From a checkpoint of a small segmentation model: batches of 256.
Rows from block 7 of the encoder, named by matrix and row number. Each number is 128 + 24 x the weight over its row's rms, rounded and kept within 0 to 255. All counts start at 0. After the name is the row's rms in percent of the matrix's.
# convs1: 3x3 conv (encoder.blocks.7.convs.1.weight, 192x192x3x3), inputs 180-189, a 3x3 kernel for each
convs1.80 102 [ 93 166  94 108 154  98 154 154 160  91 116 142 125 120 151 144 170 170 154 121 109  99 184 134 136 140 153 163 139  81 162 131 112 156 127 130 180 112  81 119 128 152 142 130 159 110 148 162 129 130 136 145 145  91 151 152 141 133 149 110 136 172  97 214 159 107 128  92 116 166 148  91 144 141 107  89 106 119 128  96 126 161  72  66 128 131 106  90 168  69]
convs1.81 102 [174 102 131 169 142  86 131 130 116 111 134 153 139 121 130 137 123  70 109 147 106 106 108 139 115 130 136 102 130 124 162 129 125 153  92 190 144 120 103 104 125 114 134 110  96 126  87 103 176 126 150  87 104 129 192 138 119 152 100 101  95 121 139 140 144 139 138 108 140 135 104 115 121  84 143 126 144 157 161 139 170 100 111 140 157  89 129 115 142 164]
convs1.82 097 [105 124 144 215 108 131 131 111 148 163 102 120  70 157 157 160 154  73 145  97 124 123 121 124 102 106 130 145 117 139 106 108 137 103 129 124 139 146 151 149 153  92 107 126 127 121 123 131 107 167 131 119 160 157 151  71 107 127 148 115 141 133 105 114 137  98 103 151 122 120 149 136 132 159 108 137 155  91 153 126 159  90 140 128 106 107 191 108 144 130]
convs1.83 100 [ 95 159  86 147 108 138 140 104 155 135  91 126 116 112 153 162 131 105 175 140 117  99 125 142 136 137 104 129 135 118 215 121 150 140  57 125 145 123 138 131 118 111 147 148 160 130  79  91 119  95 132 119  59 123 105 107 123 111  98 157 107 148 166  99  98 140  72 169 137  79 125 118 111 123 129 159 154 156 116  99  99  64 128 139 145 126  97 165 117 118]
convs1.84 099 [131 135 148 128  97 158 135 167  91  82 115 129 123 131 134 154 134 118 120 131 135 117 106 143 137 101 100 115 104 130 109 102 143 111 136 142 102 109 110 135 130 172 134  99 111 165  81 106 111  99 136  89 116 151  97 158 123 127  85 106 160 147 154 147  87 175  96 134 136 143  85 130 108 105 107 139 134 147 131 101 140 124 101 143 126  82 144 162 151 147]
convs1.85 097 [127  86 112  82 120 128 104 113 118  85 142 130  97 126 120 131 130 149 146 106 127 134 141 127 123 146 120 165 127 122 141 122 123 175 123 176 116 100 101  94 120 134 123 158 157 119 173 146 115 127 129 114 135  97 122 134 107  99 170 126 144 101 118 117 150  97 122 117 143 160 184 140 170 115 156  98 136 115 125 127 139 106 106 166 100 116 109  90 161 149]
convs1.86 099 [117 104 124 130 161 123 145 153 130 108  98  95  88 146  89 141 160 163 130 160 182 141 105 148 183  81 138  88  97 151 136 142 113 112 116  95 129 128  78  94 118 113 151 137 134 121 140 125 147 128 138 104 144 127 117 135 144 138 133 122  95 120 105 119 131 136 112 152  86 105 122 123 113 111 121 137 130 105 113 138 109 125 132 140 142 168 113 131  98 135]
convs1.87 103 [151 123 143  95 105 137 142 152 123  98 118 141 114 139 123 153 152 158 112 102 161 116 153 147 152 120 177 101 127 133 128 152 129 143 123 154 157 136 128 103 125 148 118  94 121 101  93 194 121 142 110 127 127 153 132 108 134 143 121 120 133 118 136 114 120 123 104 124 154 137  81 122 146 120  90 101 116 116 147 143 132 159 114 147 161 126 126 124 110 112]
convs1.88 102 [131 146 156  84 119 123 159 143 163 125 109 145 113 178 140 118 119 122 104 107 108 153 157 141 172 104 137 115 116 103 150 133 143  87 129 121 128  87 109 152 114 144  78 115 149 126 148  84 138 157 103 150  89 139 149 167 130 129 119  89 142 134 109 135 128 112 152 122 117 128 105 117 151  62 109 102 107 104  83 104 114 112 118 144  85 148 167 135 121 150]
convs1.89 100 [154 131  97  69 131  81 162 119 129  84 126 119  99 145 127 107 101 146 108  69  92 141 151 110 141 136 124 161 111 167 127 167 101 105 129 103 119 148  76 140  87 121 110  87 122 173 138 103 100  98 146 158 155 139 153 180 146  78 152 129 144 120 102 120 148 132 113 111 113 136 186 118 130 131 164  97 180 113 111 136 109 132 117 147 120 172 126 124 145  94]
convs1.90 101 [ 97 131 136 152  81 100 171 136 145 161 119 162  96 118 150 146 128 107 127 138 203 100  80 106  94 145 130 103 127 123 122 131 111 138 134 160 127 126 142 116 126 143 142 168 150 126 125 155  99 163 135 138 136 111 126 164  89 165 136 127 160 158  94 118 101 147 116 151 150 137 145 120 174 134 133 132 153 109  89 100 127 131 158 141 137 102 123 130 149 161]
convs1.91 100 [103 166 146 141 123 148 114  98 136 136 110 143 118 171 107  94  98 141 142 143 132 133 108  86  96 125 156 160 156 148 107 151 133 186 129 157 138  91 129 155 152 127 134 140 115 127 127 154 138 138  91 119  83 115 137 107 202 116 103 138  94 121 113 127 148 114 159 143 141 136  85 120 119 168 142 121 118  78 134 111 148  96 102 126 123 137 169  98 148 130]
convs1.92 101 [149 135 132 153 117  97 151 172 137 170 120 116 135 129 160 126 147  89 122 146 147 109 165 143 140  99  89 135  85 127  92 103 169 132 141 106 125  90 129 126 131 124 153 112 115 150 106  91 111 100 141 120  79 109 117 150 121 144 135 141 123 112 146 109 117 116 116 129 153 114 112 148 132 110 132 122 109 151 163 105 127 119 130 105 120 119 148 131 171 102]
convs1.93 104 [152 139 138 115  93 120 209 102 143 134 107  86 154 144 104 145 174 123 123 103 111 149 121  85 141 129 128 117 124 139 116 121 153 128 113 139 139  76 166 128 146 135 155 141 158  85 142 173 116  87 145 142  88 110 109 135 120 129  99 153 138 153 120  96 129 139 119 104 105 124 124 143 130 132 153 170 124 198 115 163  93 163 129 158 161 130 132 123  99 134]
convs1.94 096 [168 131 106 186 132 106  86 125 164 135  89 137 144 129 110 123 120 137 113 118 123 105 139 159 166 160 123  93 103 132 151  92 103 152 131 122 148 122 113 112 104  70  81 100 137 113 149 126 163 101  71 102 125 139 139 128  82 136 102 153 129 109 104 120 156  95 102 104 114  56 154 112 128 130 135 100 105 117 118 120 102 120 136 154 139 103 158 100 128 143]
convs1.95 104 [114 133 161  94 145 136 124 152 109 155 182 133 132 117  84 167  96  91 126 110 149 137 132  83 140 151 112 118  88 142 106 147 114 129 129 144 112 168 156 124  96 126 109  88 130  89 114 138 165 115 125 162 125 147 118 153 139 113 124  94 161 115 109 124 123 131 141 160 112 125 154 120 166 136 113 104 120 116 145 157 110 149 118 186 143  88 139 114 133 158]
convs1.96 100 [119 112 144 156 138 157 126 138 122 121 106 121 156 148  87 115 135 117 131 119 105 111 115 154 141 120 153 107 101 128 132 159 168 106 105 109 122 133 116 154 132 109 170 110 168 148 120 125 151  85 127  78 132 130 106 119  95 135 134 132 127 150 120 140 105 138 137 177 139 133 109 185 123 147 128 106 136 173 135 135 125 131 122 119 123 123 117 124 140 129]
convs1.97 099 [144 132 114 114 163 125 137 147 120 149 187 126 120 122 115 163 132 130 111 129 102 129 136 128 119 142 159 122 120  96 131 136 137 105 136 108 100 187 149 144 136 112 138 111 118 115 164 108 168 137 102 132 155 150  97 101  59 158 149 105 153 106 167  89 189  90 155 166  98 128 133  97 129  95 125 127 109 126 130 106 151 131 144 116 118 113 140 157 145 123]
convs1.98 100 [138 148 133 122 122 131 119 150 159 131 142 108 121 127 125 140 103 121 136 129 126 130 167 144 120 167 151  66 144 123 170 121 127 134 133 112 108 141 142 171 134  77  91  90 148 144  89  96 143 118  91 122 118 139 169 128 143  87 108 115  99 144 139 186 155 113 122 127  99 116 117  81  92 165 127 144 129 120 148  89 147 124 151 144 133 132  93 131 103 128]
convs1.99 100 [ 94 124 120 121 158 138 105 130 114 110 162 129 120 125 111 153 111 146 116 150 136 164 105 137 123 128 124 157 159  69 101 142 109 108 146 155 132 112 135 125 131 127 162 133 112 115 191 144 122 140 102 102 136  97 167 149 117  74  79 140 164  71 126 126 104 160  94 105 112 113 107  53 142 134  89 118 132  92 160 138 115 119 121 150 129  99 111  66 127 115]
convs1.100 101 [123 113 150 170 161 146  92 126 106 118 114 118 128 123 131 161 135 152 115 156 152 152 128 114 125 114 100 131 146 131 131 134 144 173  98 126 129 141 162 113 109 123 119 123 137 132 115 115 114 101 153 157 159 143 107 155 117 135 129 124 144 113 107 163 122 110 107 120  96 128 116 150 116 116 119 130 109 105 147  87 137  80  94 146 126 143 160  77 125 117]
convs1.101 098 [ 83 161 122 110 115 143  96 149 116 141 101 133 168 126 125 160 150 167 123 108 107 139 151 109 154 137 107 140 144 115 142  93 177  97 122 147 127 149 152 153 139 101 177 106 127 116 117 174 110 136 106 140 122 137  83 170 100 150 140 116 128  66 149 154 132 160  97 141 103 119 103 129 127 145 167 123 124 105 139 115 135 106 123 167 119 129 113 106 125 126]
convs1.102 099 [141  94 119 100 168  99 157 128 120 108 171  99 113 154 148 133 129 112 123  73 124 137 143 132  91 141 137 124 116  84 162 108 144 153 128 124 125 141 117 135 105 155 104 147 135 109 118 137 169 116 117 178 117  95 113  77  89 188 154 174 125 117 135 151 113 137 121 133 126  82 171  87 152  96 131 108 110 196 137 120 149 126 100 128 160 135 116 122 162 106]
convs1.103 098 [173 103 173 114 101 123 124 114  74 134 138 120 119 117 120 149  64  93 129 127  99 146 135 121 117 149 115 108 107 169  96  90 121 136 138 110 137 145  92  80 108  91 149 146 187 129 133 168 135 110 144 104  93 120 129 101 124 138 110 133 126 106 142 103  98 133 134 126 131 146  95 150 112 115 135 131 104 121 101  74 141 100  85 151 119 109 124  95 129 162]
convs1.104 101 [113 115 140 125 165 172 157  90 139 166 102 148 155 192  80 116 182  97 148 119 147 166 160 107  87  86 147 139 131 130 173 121  87 104 136 102 121 107 112 169 105 186 143 108 139 169 119 133 147 113 138 117  86 147 142 144 146 115 124 163 149 118  62 127 137 132 105 128  94  95 133 148 133 142 140 116 115 101 100 125 122 120 115 109 142  86 145 141 143 132]
convs1.105 099 [144 118 151 105 133 141 122 108 134 119  75 116 119 113 118 164 148 131 126 120 155 155  98 118 157 153 134 179  98 138 154 149 156 113 131 151 122 136 113 107 149 115 153 133 119 162 147 153 100 138  85 120 126 171 122  98  97 143 144 125 119 142 120 118 119 130 150 130 132 127 151  75 121 109 136 117 147  82  87 106  94  69 143  82 118 140 141 168 125 119]
convs1.106 102 [164 148 116 170 132 105 149 135 148 119 172 101 136 156 135 119 126 127 138 152 152 119  87 142 139 157 122 112 141 130 139  94 125 100 150 117 113 145 100 134 153 155 190 110 137 138 114 125 170 111  89  98 133 157 169 152 122 127 164 170 150 114 104 131 102 127 141 127 116 120 155  36 137 141 154 109 130 151 126 147 117 117 148 146 133 164 145 138 117 146]
convs1.107 099 [111 135 116 161 146 104 155 139 110 143 118 129 107 119  91 161 141 148 145 155 138 119  59 137 136  63  93 143 153 126 113 165 111 175 159 128 125 115 123 111 108 164 188  87 140  96 149 102 109 154 155 141 113 112 147 153 122 170 116 145 136 117 109 130 152 138 113 140 132 105 128 187 101 144 122  98 141 131 132 148 142 151 125 128 162 142 141 116 134 158]
convs1.108 101 [141 105 119 115 124  60 136 135 149 146 167 114 128 115 110 124 147 162 143 123  98 151 115 131 147  92 128 134 114 109  61 147 106 171 167 137  72 160 109 158 141 102  96 127 118 147 147 135 187  83 111 149 178 128 158 137 125  81  98  91 110 153 174 134 118 117 115 121 104 155 151 122 124 146  91 106 173 145 157 121  52 107  87 120 105 128 164 100 129 152]
convs1.109 098 [100 141 135  84  92 139  93 137 128 133 128 143  98 147 144 127 155 140 127 136 117 122  93 104  77 138 135 143 151 122 137 138 149 147  87 110 119 134 153 122 184 130 149 166 133 166 136 130 139 165 106 101  75 118  99 148 147 112 152 156 162 110  81 184 113  78 172  94 122 152 124 110 130  75  94 183 142  69 103 116 120 111 115 104 116 138 105 180 108  72]
convs1.110 101 [169 119 139  91  88 172 129 163  96 146 164 114 108 123 128 123 128 127 165 150  90 136 120  92 101 124 121 145 134 103 124 158 122  89 113  95 105 152 126 112  97 146 151 136 153 114  76 154  74  99 147 127 120 124 144  60 104  91  98 123 104 125 169 122 139 164 106 113 144 119 128 139  83 128 149 106  76 130 113 128 102 145 142 126 161 176 195 161 132 144]
convs1.111 099 [160 148 170  92 130 160 121 122 133 118 138 134 138 146 137 111 158 149 151 120 166 159 145 104 120 102 188 157 130 103 103 162 162 102 115 104 138 131 151 138 132 142 126 133 140 122 114 129 132 112 135 151 139  97 155 159 140 128 144 174  86 100 118 139 172 131 107 119  80 159 120 129 122 137 133 123 141 125 131 149 111 131 139  91 112 102  99 178 112  32]
convs1.112 101 [111 105 115 163 127 195  90 167 103  64 153 161 124 199 150 149 110 101 112 111 148  99 150 142  89 151 129 146  64 101  98 133 138 142 107 154 116  99 145 148 130 129 127 151 163 135 164 125 124 137  95 106 126  90 146 142 132 116 110 195  87  98 130 137 113  91 104  98 125 130 103 124 142 104  98 104 123 146 115  98 116 134 128 126  94 123 100 113 137 133]
convs1.113 103 [137 133 124 125 148 123 124 102 102 148 127 158 107 137 134 128 111 107 159 105 175 126 107 140 171 133 158 133 128 125 116 130 153  95 138 138 136 132 102 135 146 114 130 129 139 124 140  93 117 110 138 147 120 128 141 100 149 140 113 154  96 144 146 114 124 139 134 122 110 135 131 144 131 171  82 124 138  84 147 153 127 167 123 101 141 100 189  97 146 160]
convs1.114 101 [166 106  92  85 147  82 139 129 147 117 153  61 126 117  58 111 163 140 183 137 125 116 101 154 109 139 152 125  97 134 136 134 104 121  99  89 106 126 116 104 120 120 141 101 105 101 177 154 131 136  97  86 127 148 118 102 114 173 130 102 110 124 118 134 115  89 100 141 153 128 110 135 119 136  95 107 109 155 162 125 127 143 127  81 124 123 106 154 144 138]
convs1.115 102 [164 122 101 162  99 141  99 126 176 130 154 181 116 124 147 165 128 119 130 168 140 115 130 173 111 140 160  94 114  73 112 167 106 167 156 133 128 156 117  61 154 115 186 142 110 103  70  76 134 104 140 142 178 154 103 112 110 108 166  99  96 133 126  95 111 166 130 103 156 165 160 109  99 111  50 110 152 105 141 142 138  92 110 156 128 119  71 140 194 122]
convs1.116 100 [109 121 162 145 117 158 120 152 112 126  99 159 157 145 112  65  93 124 137 105 123 141 149 138  90 105 175  97 165  83 156 126 122 113 116 107 143 116 104 119 162  88 114 115 114 150 131 129 158 142 159  96 109 110 110 117 159 130 113 116 130 107 133 118 144  93 133 187 167 123 144 121 127 143 113 113 113 130 160 169 142 173 123 104 143 133 137 126 101 130]
convs1.117 098 [199 169 166 112 104 108 169 191 134 110 135 121 113 117 157 123 138 118 125 130 205 104 121  95 115 150 163 145  99 116 131 177 163 124 112 128 140 128  93  77 139  88 116 136 175 110 100 132 139 146 160 137  75 126 119 103 128 145 103  90 136 126 125  86 125 174 102 153 128 141 135 136 105 118 111 135 144 146 153 102 114 157 129 133  86 156 123 143  70 111]
convs1.118 097 [159  88 151 109 167 158 105 127 103  87 125 155  90 124 149 148 133 136 115 126 155 142 109 126 152 132 146 121 155 161 159 113 127 134 165 154 128 136 114 101 133 150 123 176 157 168 113 139  93 176 118 142 115 111 152 123 136 114 108  87 108 129 115 116 141 156 154 173 134 129 151 170 137 159 135 137 129 126 142 132 142 200 110 113 118 150 143 121 139 137]
convs1.119 101 [106 128 141 152 156 121 140 132  60  74 174 139 146 119 110 123  86 110 172 131  92  78 157 131 129  80 167  86  72 158 110  89 113 106 171 100 109 131 176 140 153 139 123 124 154 146 131 106 119 146 134 146 123 120  55  91 102 118 126 118 128 180 132 121 105 125 113 108 134 125 125 104 119 152 125 109 126 135  99 133 141  96 149 109 199  87 131 118 124 101]
convs1.120 097 [175 144 138 127 109 137 144 166 152 123 148 172  97 126 144 112 147 120 144 131 126  97 164 162 131 127 144 101 126 171 106 128 122 148  87 145  94 125 122 190 149  94  88 116 163 123 110 141  95 112 131 120 130 139 131 122 106 138 111 130 137 116 129 130 131  93 105 111 152 109 131 140 117 142 125 142 123 152 120 122 156 146 114 124 136  79 114 115 137  98]
convs1.121 100 [157  95 134 121  49 110 117 167  88 106 154 157 114 142 132 129 119 161 128 130 120 118 153 106 171 105 129 120 130 104  94 109 135 131 117 145 141 142 134 113 143 114 155 119 122 133 129 148 114 125 156 119 158 112 142 142 149 125 167 125 151 160 122 176 145 134  87  96 134 140 163 110 147 134  89 147 134 156  97  92 127 149 184 143 125 154 108 145  58 131]
convs1.122 100 [106 133 111 148 131 101 121 107 132 164 147 112 145 156 155 121  85 120  95 109 192 114 130  85 138 119 195 129  63 143 147  95 131 160  93 138 157 120 139 130 140 130  99 151 100 115  96  86 116 102 137 151  75  61 124 139 123 140 125 159 156  96  73 115 103 155 116 120 130  98 129 142  97 154 177 117 133 144 129 126 121 108 158 167 109 110 106 137 111 119]
convs1.123 101 [153  91 136  94 136 132 106 143 126 125 155  89 130 145  94  96  85 100 179  93 125 135 124 133 150 126 166 147 170 143 164 138 129 134 135 174 164 148 132  73 131 143  96  99 141  97 128 130 131 142 155  78 158 111 123 117  99  80 141 110  99 127 151 104 147 119 110 176 142 150  97  94 134 139 136 140 142 135 111 165 156 152 134 123 108 112 146 139 122 131]
convs1.124 103 [109 116 140 142 131 146 100 120 112 148 104 104 105 118  94 149 173  95 131 162 140 117 148 132 103 118 132 177 154 138 101 127 118 109 118 120 106 100 115 149 113 141 153 133 111 116 105 121 133 111 119 145 126 154 156  96 110 115 132  82 167 156 157 127  77 120 136 120 121 114 176 114 146 140 146  83 127 126 126  99  88 141 118 120 105 156 113 134 133 106]
convs1.125 099 [132 158 103 103 135 123  99 154 102  87 119  89 116 134 134 143 108 128 105 139 121  93 136 182 101 114 112 117 113 102 142 150 137  85 135 138 118  66  77  99 148 101 131 138 161  86 131 159 110 127 111  86 165 120 147 132 126 159 151 137  98 151 135 112 137 128 127 125 116 133 125 118 127 189 100 156 155 100 110 128  94 144 121 119 145 120 102 140 123 108]
convs1.126 098 [137 172 171 136 120 110 104 140  99 110 139 138 126 137 130 155 152 120 166  90 160 158  98 143 117 159 151 165 149  96 116 111 119  81 129 146 107 168 188 115 141  96  79 145 183 129 111 197 151 157  96 125 130 108 156 121 124  88 147 143 173  95 146 161 137 122 138  99 114  75 155 138 165 137 165 120  92 166 138 134 152 109 120 109 155 106 125 149 141 120]
convs1.127 102 [101 115 100 159 138 133 110 135 130 167 150  95 155 137 161 107 135 140 126 150 117  86  96 123 129 161 152  98 123 140 142 134  80 129  85 150 130 153 172 137 129 124 155 144 144 126  95 139 117 123  84 113 114 130 133 140 132 120 162  78 125 128  97  98  96 109 119 128 111 132 140 138 192 108 116 157 168 127 109 146 120 114 122  76 114 106  43 161 145  61]
convs1.128 105 [145 109 114 141  98 147 128  30 154 127 135 104 149 127 105 191 159 126 142 159 114 148 143 108 140 136 137 126 146 121 137 128 144 135  99 130 143  51 128  99 150 145 134  92 120 104 126 100  99 128 145 151 135 127  91 120 113 131  88 119 117  64 152 105 151 156 132 136  90 121 129 151 110 119 119 100 106 118 131 155 139 139 110  90 134 133 127 137 115  79]
convs1.129 103 [162 137 140  91  89 136 116 107 159 145  65 182 147 173  90 113 133 122  85 148 164 101 141 161 137 118 172 108 113 122 184 143 167 140 120 139 156 135 136 141  89 123 146 117 124 115 123 167  98 107 138 137 143 109 141  98 117 126 137 126  75 125 149 127 126 119 119 119  81 135 115 139 127 134 139 132 130 139  93 160 153 126 124 157  80 107  93 178 142 164]
convs1.130 100 [145 132  86 110 138 135 182 173 156 149 106 108 136 125 106 159 137 118 174 150 111 139 115 152 111 151  95 114 115 149 106 134 167 107 135 114 184 137 115 106 118 164 118 160 154 158  66 148 146 100  99 101 132 134 179 106 157 130 133 144 125 120 112 141 133 115 132 116 131  82 151  97  87 162 107  81 122 112 138 102 150 120 114 172  94 122  91 148 104 159]
convs1.131 099 [ 98 119 121 129 118 109 143 112  90 114 128 139 161 135 145 123 148  87  91  75 151 166 138 106  85 132 145 114 123  76 176 159  76 147 107 142 138 138 118 149 168 145 131 156 137  72 120 165  92 132 153  93 109 123 114  81 115 131  66 135 156 152 163 152 163 112  98 125 123 133 108 137 163  80 149 114 116  94 147 110 149 118 132 112 111 115 141 151 178 133]
convs1.132 098 [155 124 134 107 109 139 158 143 131  84 139 155 158  93 151 139 155 149  98 101 123 128 120 124 137 127 129 138 146  89 135 141 113 126 140 162 106 143 126 144  87 146 119 179 151 113  86 115 206 137  51 139 134 128 153 135  99 118 109 153 146 188 139 100  85  87 119 157 108  88 189 138 124 124 141 145 116 156 116 149 185 149 114 126 176 117 136 104 151 105]
convs1.133 098 [134 108 153 135  88 135 104 138 105 113 143 117 113 152 118 126 155 131 169 157  98 117 141 111 136 129 136 167  89 118 117  97  89 136 145 146 180  73 185 106 129  83 132 135 159 144 113 100  95 102  68 152 123 122 141 143 162 133 158 111 125 116 150 179 112 145 117 148 109  93 106 119 129  95 123 165 164 128 148 114 148 163 136  95 122 135 148  98 146 112]
convs1.134 102 [128  88  89 108 145 135  94 107 134 143 127 131 104 134 141 120 101 124 182 110 202 172 105 140 139 158 165 162 120 108 161 167 117 105 121 140 162 126 139 105 127 128 122 107 138 137 166 121 146 113 142 155 102 103 132  45 105 132 153 152 111 104 121  85 109 114 154 109 117 128 196 109 143 134  98 129 144  95 149 167 109 159 157 130 119 154  90 118 157 115]
convs1.135 101 [127 125 175 150 123 167 111 137 171 111 111 101  96 122 112 135 117 163 142 146 132 138  59 147  95 113 105 129 139 130  80 123 131 140 160 136 145  92 100 103 136 122 139 124 142 131 109 118 137 142 136 152  91 152  94 121 131 132 152 123 151 112  91  99 150 131 117 133 142 116 129 120 120 105 134 128 163 136 127 133 136 136 139 125  63 150 147 150 144 141]
convs1.136 101 [117 177 122 138 105  92 106 138 171 164 141 155 145 147 141 135 121 143 117 147 166 140  99 140 141 141  96 106 130 118 174 109 118 143 109 114 153 135 106 132 143  93 121 107 183 128 125 125 130 142 130 136 145 109 100 139 127 145 124 117 122 125 145 141 124 120 127 122  99 135 133 122  98 104 184 108 110 138  97 127 102 136 111 139 155  94 136 125  86 159]
convs1.137 102 [171 106 103 193 102 166  96 107 178  98 124 173 162 130 124 153 106 112 125 121 128 148  99 118 135 174 113 147 113 142 104  94 142 149 175 134 118  92 128 147 105 144  93 113 125 128 112 139 131  85 203 125 159  94 126 139 144 167 111 116 122 145 129 166 117 140 119 119 108 120 147 132 165 152 141 139 124 125  56 171 141 130 103 113 105 126 125 127 111 137]
convs1.138 105 [175 138 138  86 153 150 133  98 165 105 114 130 115 110 119  93 115 203 106 125 120 133 123 172 141 128 116 158 126  97 142 124  71 163 143 124  93 128 129 133  77 111 121 137 125 167 156 105 156  61 159 133 123 103 138 112 116 123 116 132 167 137  58 169 124 157 152 108 169 164 117 140 142 134 142 167 146  75 123 133 130 174 134 131 155  87 108 123 195 114]
convs1.139 100 [148 113 116  94 127 131 181 104 108 171 126 151 118 126 110 101 131 174 103  64 122 121 116 128 146 122  86 105 139 148  77 141 119 106 183 145 124 118 156 109 163 129 115 156 145 131 135 125  92  68 111 170 104 151 139 146 127 152 128  85 112 134 146 114 106 120 166  65 186 155 159 187 196 110 105 109  80 120 103 154 184 119 135 108 173 121 142 161 143 151]
convs1.140 098 [151 104 171 163 130 143 146  84 176 156 164 122  85 120 128 148 125 145 155 106 116 106 177 153 113 119 176 119 118 136 134 150 132 156 141 167 137 147 116 157 149 111 152 114 109  91 110 137 140 113  80 110 139 155 112 162 125 179 137 120 151  79 143 112 129 132 107 118 119 128 144 124 102 141 174  98 166 117 103 110 136 120 170  93 156 139 126 134 103 117]
convs1.141 101 [105  87 110 161  73 147 132 137 111 141 135 116 109 115 138  93  72 136 113 121 116 129 134 134 128 159 125  99 147  78 136 135 133 120 133 122 133 142 173 114 133 119  85  85 157 149 119 173 133 104 126 142 140 104 121 137 122 124 133 138 161  78 135 164 112 105 132 147 150 170 103 125 121  88 128 148 137  94 146 100 102 145 121 153 141 160 119 125 123 151]
convs1.142 097 [ 67  95 120 172 109 126 124 142 143  96 170 156 136  98 128 117 107 130 126  53 138 199 133 114 123 139 156 169 130 119 127  91 104 110 134 100 150 127 113 113 171 129 156 111 136 180 107 110 106 119  95 132  98 121 111 127 104  89 101 140  88 128 128 110 126  91 162 161 118 119 130  74 145 136  85 117 150 121 109  76  75 115 125 148 123 131 142 116 140 104]
convs1.143 099 [102 107 126 126 153 124 128 135 109 152 152 180 132 126  95  58 132 152 136 130 136 115  80 140 140 126 101  99 156 100 132 155 146 113 102 114 157 165 122 112 130 136 134 136 137 124 107  85  78 154 121 108 129 139 129 141 133  78 139  70 123 143 130  83  87 141 148 153 131 121  72 157 107 120 118 137 120 147 148 102 111 135 146 171 119  89 144 147  82  90]
convs1.144 095 [127 137  99 170 151 120 128 125 185 172  95 180 135 130 149 165 148 129 164 133 120 153 103 165 150 130 121 106 100 130  73 159 127 134 169  84 100 126 141 149 155 156 101 138 134 133 139 122 132 157 179 117 111 110 118 117 193 137 134 174 134 104 102 164  88 128 134 178 134 154 108 140 114 142 108 137 180 114 146 102 110 133 135 131  99 182 119 139 169 178]
convs1.145 099 [139  90 128  97 163 108 153 123 176 128 154 165 118 124 113 103 143 145 113 133 136 180 118  90 137 133 138 152 148  76 117 121 164  93 106 153 148 141 126 130 107 106 164 132 118 126 137 105  70 148 143  95 133 156 126 139 106 138 126 116 117 132 159 119 117 154 128  71 133 121 108 149 138 137  99 135 152 162 128  81 120 130 127 153 129  58 172 131 167 169]
convs1.146 104 [161 128 163 131 132 173  96 111 161 117 134 144 152 129 121 115 114 103 126 132 170 148 126 135 168 144 111 131 115 129 129 129 174 155 135 114 106 173 113 147 133 115 101 103 119 124 117 139 125 166 106 164 119 119  89 134 137 146  98 149 144 120 136 136 148 112 147 110  89 118 164 120  94 107 119 135 146 119  92 146 156 132 106  77 150 116 145 146 134 120]
convs1.147 102 [137 123 137 123 116  98 161 112 118 104 106  91 138 164 149 135 124 133 148 158 118 131 108 124 137  79 131 122 160 134 150 101 152 159 121 155 170 138  96 129 193  91 114 103 129 116 153 100 146 113 102 152 102 160 176 102 114 111 114 150 141 147 127 125  91 154 156 129  99 139 117 125 135 136 129 154 100 169 153 140 115 129 103 100 145  50 136 138 110 134]
convs1.148 100 [128 115  73 129  94 153 165 153 119 107 142 123 113 106 126 122 125 152 158  98 112 108 134  77 170 134 172 134 120  95  99 124  75  69 130 199 122 132 113 145 150  84 111 115 141 152 111  80 111 162 129 134 144 123 110 102  73 148 149  96 117 128 136 169 124 101 124 138 170 137 172  81 128 130 131 115 153 122  89 143 111 109 118 109 150 194 190 121 116 126]
convs1.149 098 [151 107 118 117 129 134 140  74  82 134 117 140 154  92 122 165  93 147 173 148 179  98  90 114 116 171 148  78 108 126 175 159 113 133 113 123 158 149 128 137 133 139 129 141  85 102 160 132 131 134  87 143 130 159 146 138 118 131 120  88 103 117 144 107 128 150 142 117 139 105 120  74 131 142 150 150 120 101 120 107 143 100 118 163 111  98 111  97 151 106]
convs1.150 103 [ 82 130 161 101  57 152 124 161 138 142 153 160 101 109 158 131 160 144 117 121 151 111 141 112 128 137 158 116 107 180 128 123 113 187 114 158 155 186 157 159 111 144 109 128 178 115 108 118 102 192 181 147 160 124 169 157 127 141 141 122 124 103 154 138 132 130 113 156 122 119 124 131 116 108 183  92  65  86 121 127  89  98 167 123 112 118 117 112 150 151]
convs1.151 104 [131 135 130 145 109 144 168 123 132 133 109 154 116 103  96  76 137 140 127  96 117 114 125 148 113 119 143 177 125 165  83 131  97 103 145  93 144 132 119 112 130 125 135 127 110 134 103 141 139 144  99 143 139 134 151 138 148 155 153 107 150  78 128 137 161 171 135 110 123 114 136 129  99 149 150  86 124  97 128 132  82 127 110 164 149 136 137 117 112 145]
convs1.152 101 [135 128 163 133 150 113 108 158 124 102 149 141 133 154 146 164 107 105 118  72 116 124 107 110 135 173 124 116 136 103 170 112 144 104 121 135 161 126 128 131 132 155 147 136 113 124 149 144 102 105 149  71  92  96 147 131 119  98 165 102 103 114 138  76 108 130 151 164 132 128 118 123  93 101 123 153 112 129 138 142 114 112 167 125 146 107 128  54 104 160]
convs1.153 100 [ 98 110 108 119 114 129 138 169 109 109 155 122 168 141  92 110 115 117 125 120 132 123  98 101 133 146 158 115 124 176 128 124 127  59 110  93 190 171 125 134 120 151 126 122  73 133 133 104 107 122 125 120 126  94 139  95 121 146 159 121 142 104 127 127 135 164 126  98 123 115 167 136 150 114  98 115 158 167 153 100 146 119  85  88 160 139 126 120 164 154]
convs1.154 098 [ 89 125 143 135 122 130 153 122 152 125 143 140 133 129 167 116 131 113 130 132 105 130 118  97 140 139 128 164 125 115 139 126 126 113 183  69 101  94 150  88 170 138 130 157  78 120 121 141 113 133 150 110 103 119 132 123 149 124 144  79 176 134 134  83 110  82 122 117 143 195 143  85 116 127  74 114 111 156 134 114 141 173 141 158 129  77  93 140 154 119]
convs1.155 098 [122 126 142  76 114 101  85 135 145 149  96  97 142 131 156 153 166 140  99 139 144 167 135  85 169 105  94 113 118 112 131 116 139 131  89 122  97 110 149 137 151 128 119 130 128 102 162 181 100 151 148 151 157 149 173 170 114 108 148 129  73 119 102 133 160 155 132 153 135 129 129 103 175  89 109  93  92 107 156 129 108  93 137 119 138  86 136  95 105 113]
convs1.156 103 [127 134 137 138  88 123 109 112 167 153 151 146 109 147 181  83 127 117 135 161 172 135 141 136 128 128 125 166 139 112 157  95 133 111 129 141 117 150 142 113 176 134 133  83 114 170 147 137 116 110 120 160 119 103 110  99 164 101 135  86 119 135 141 149  93  94 122  62 104 157 130 155 100 112 125 130 141 108 114 140 152 136 144  94 122 158 149 108 118 141]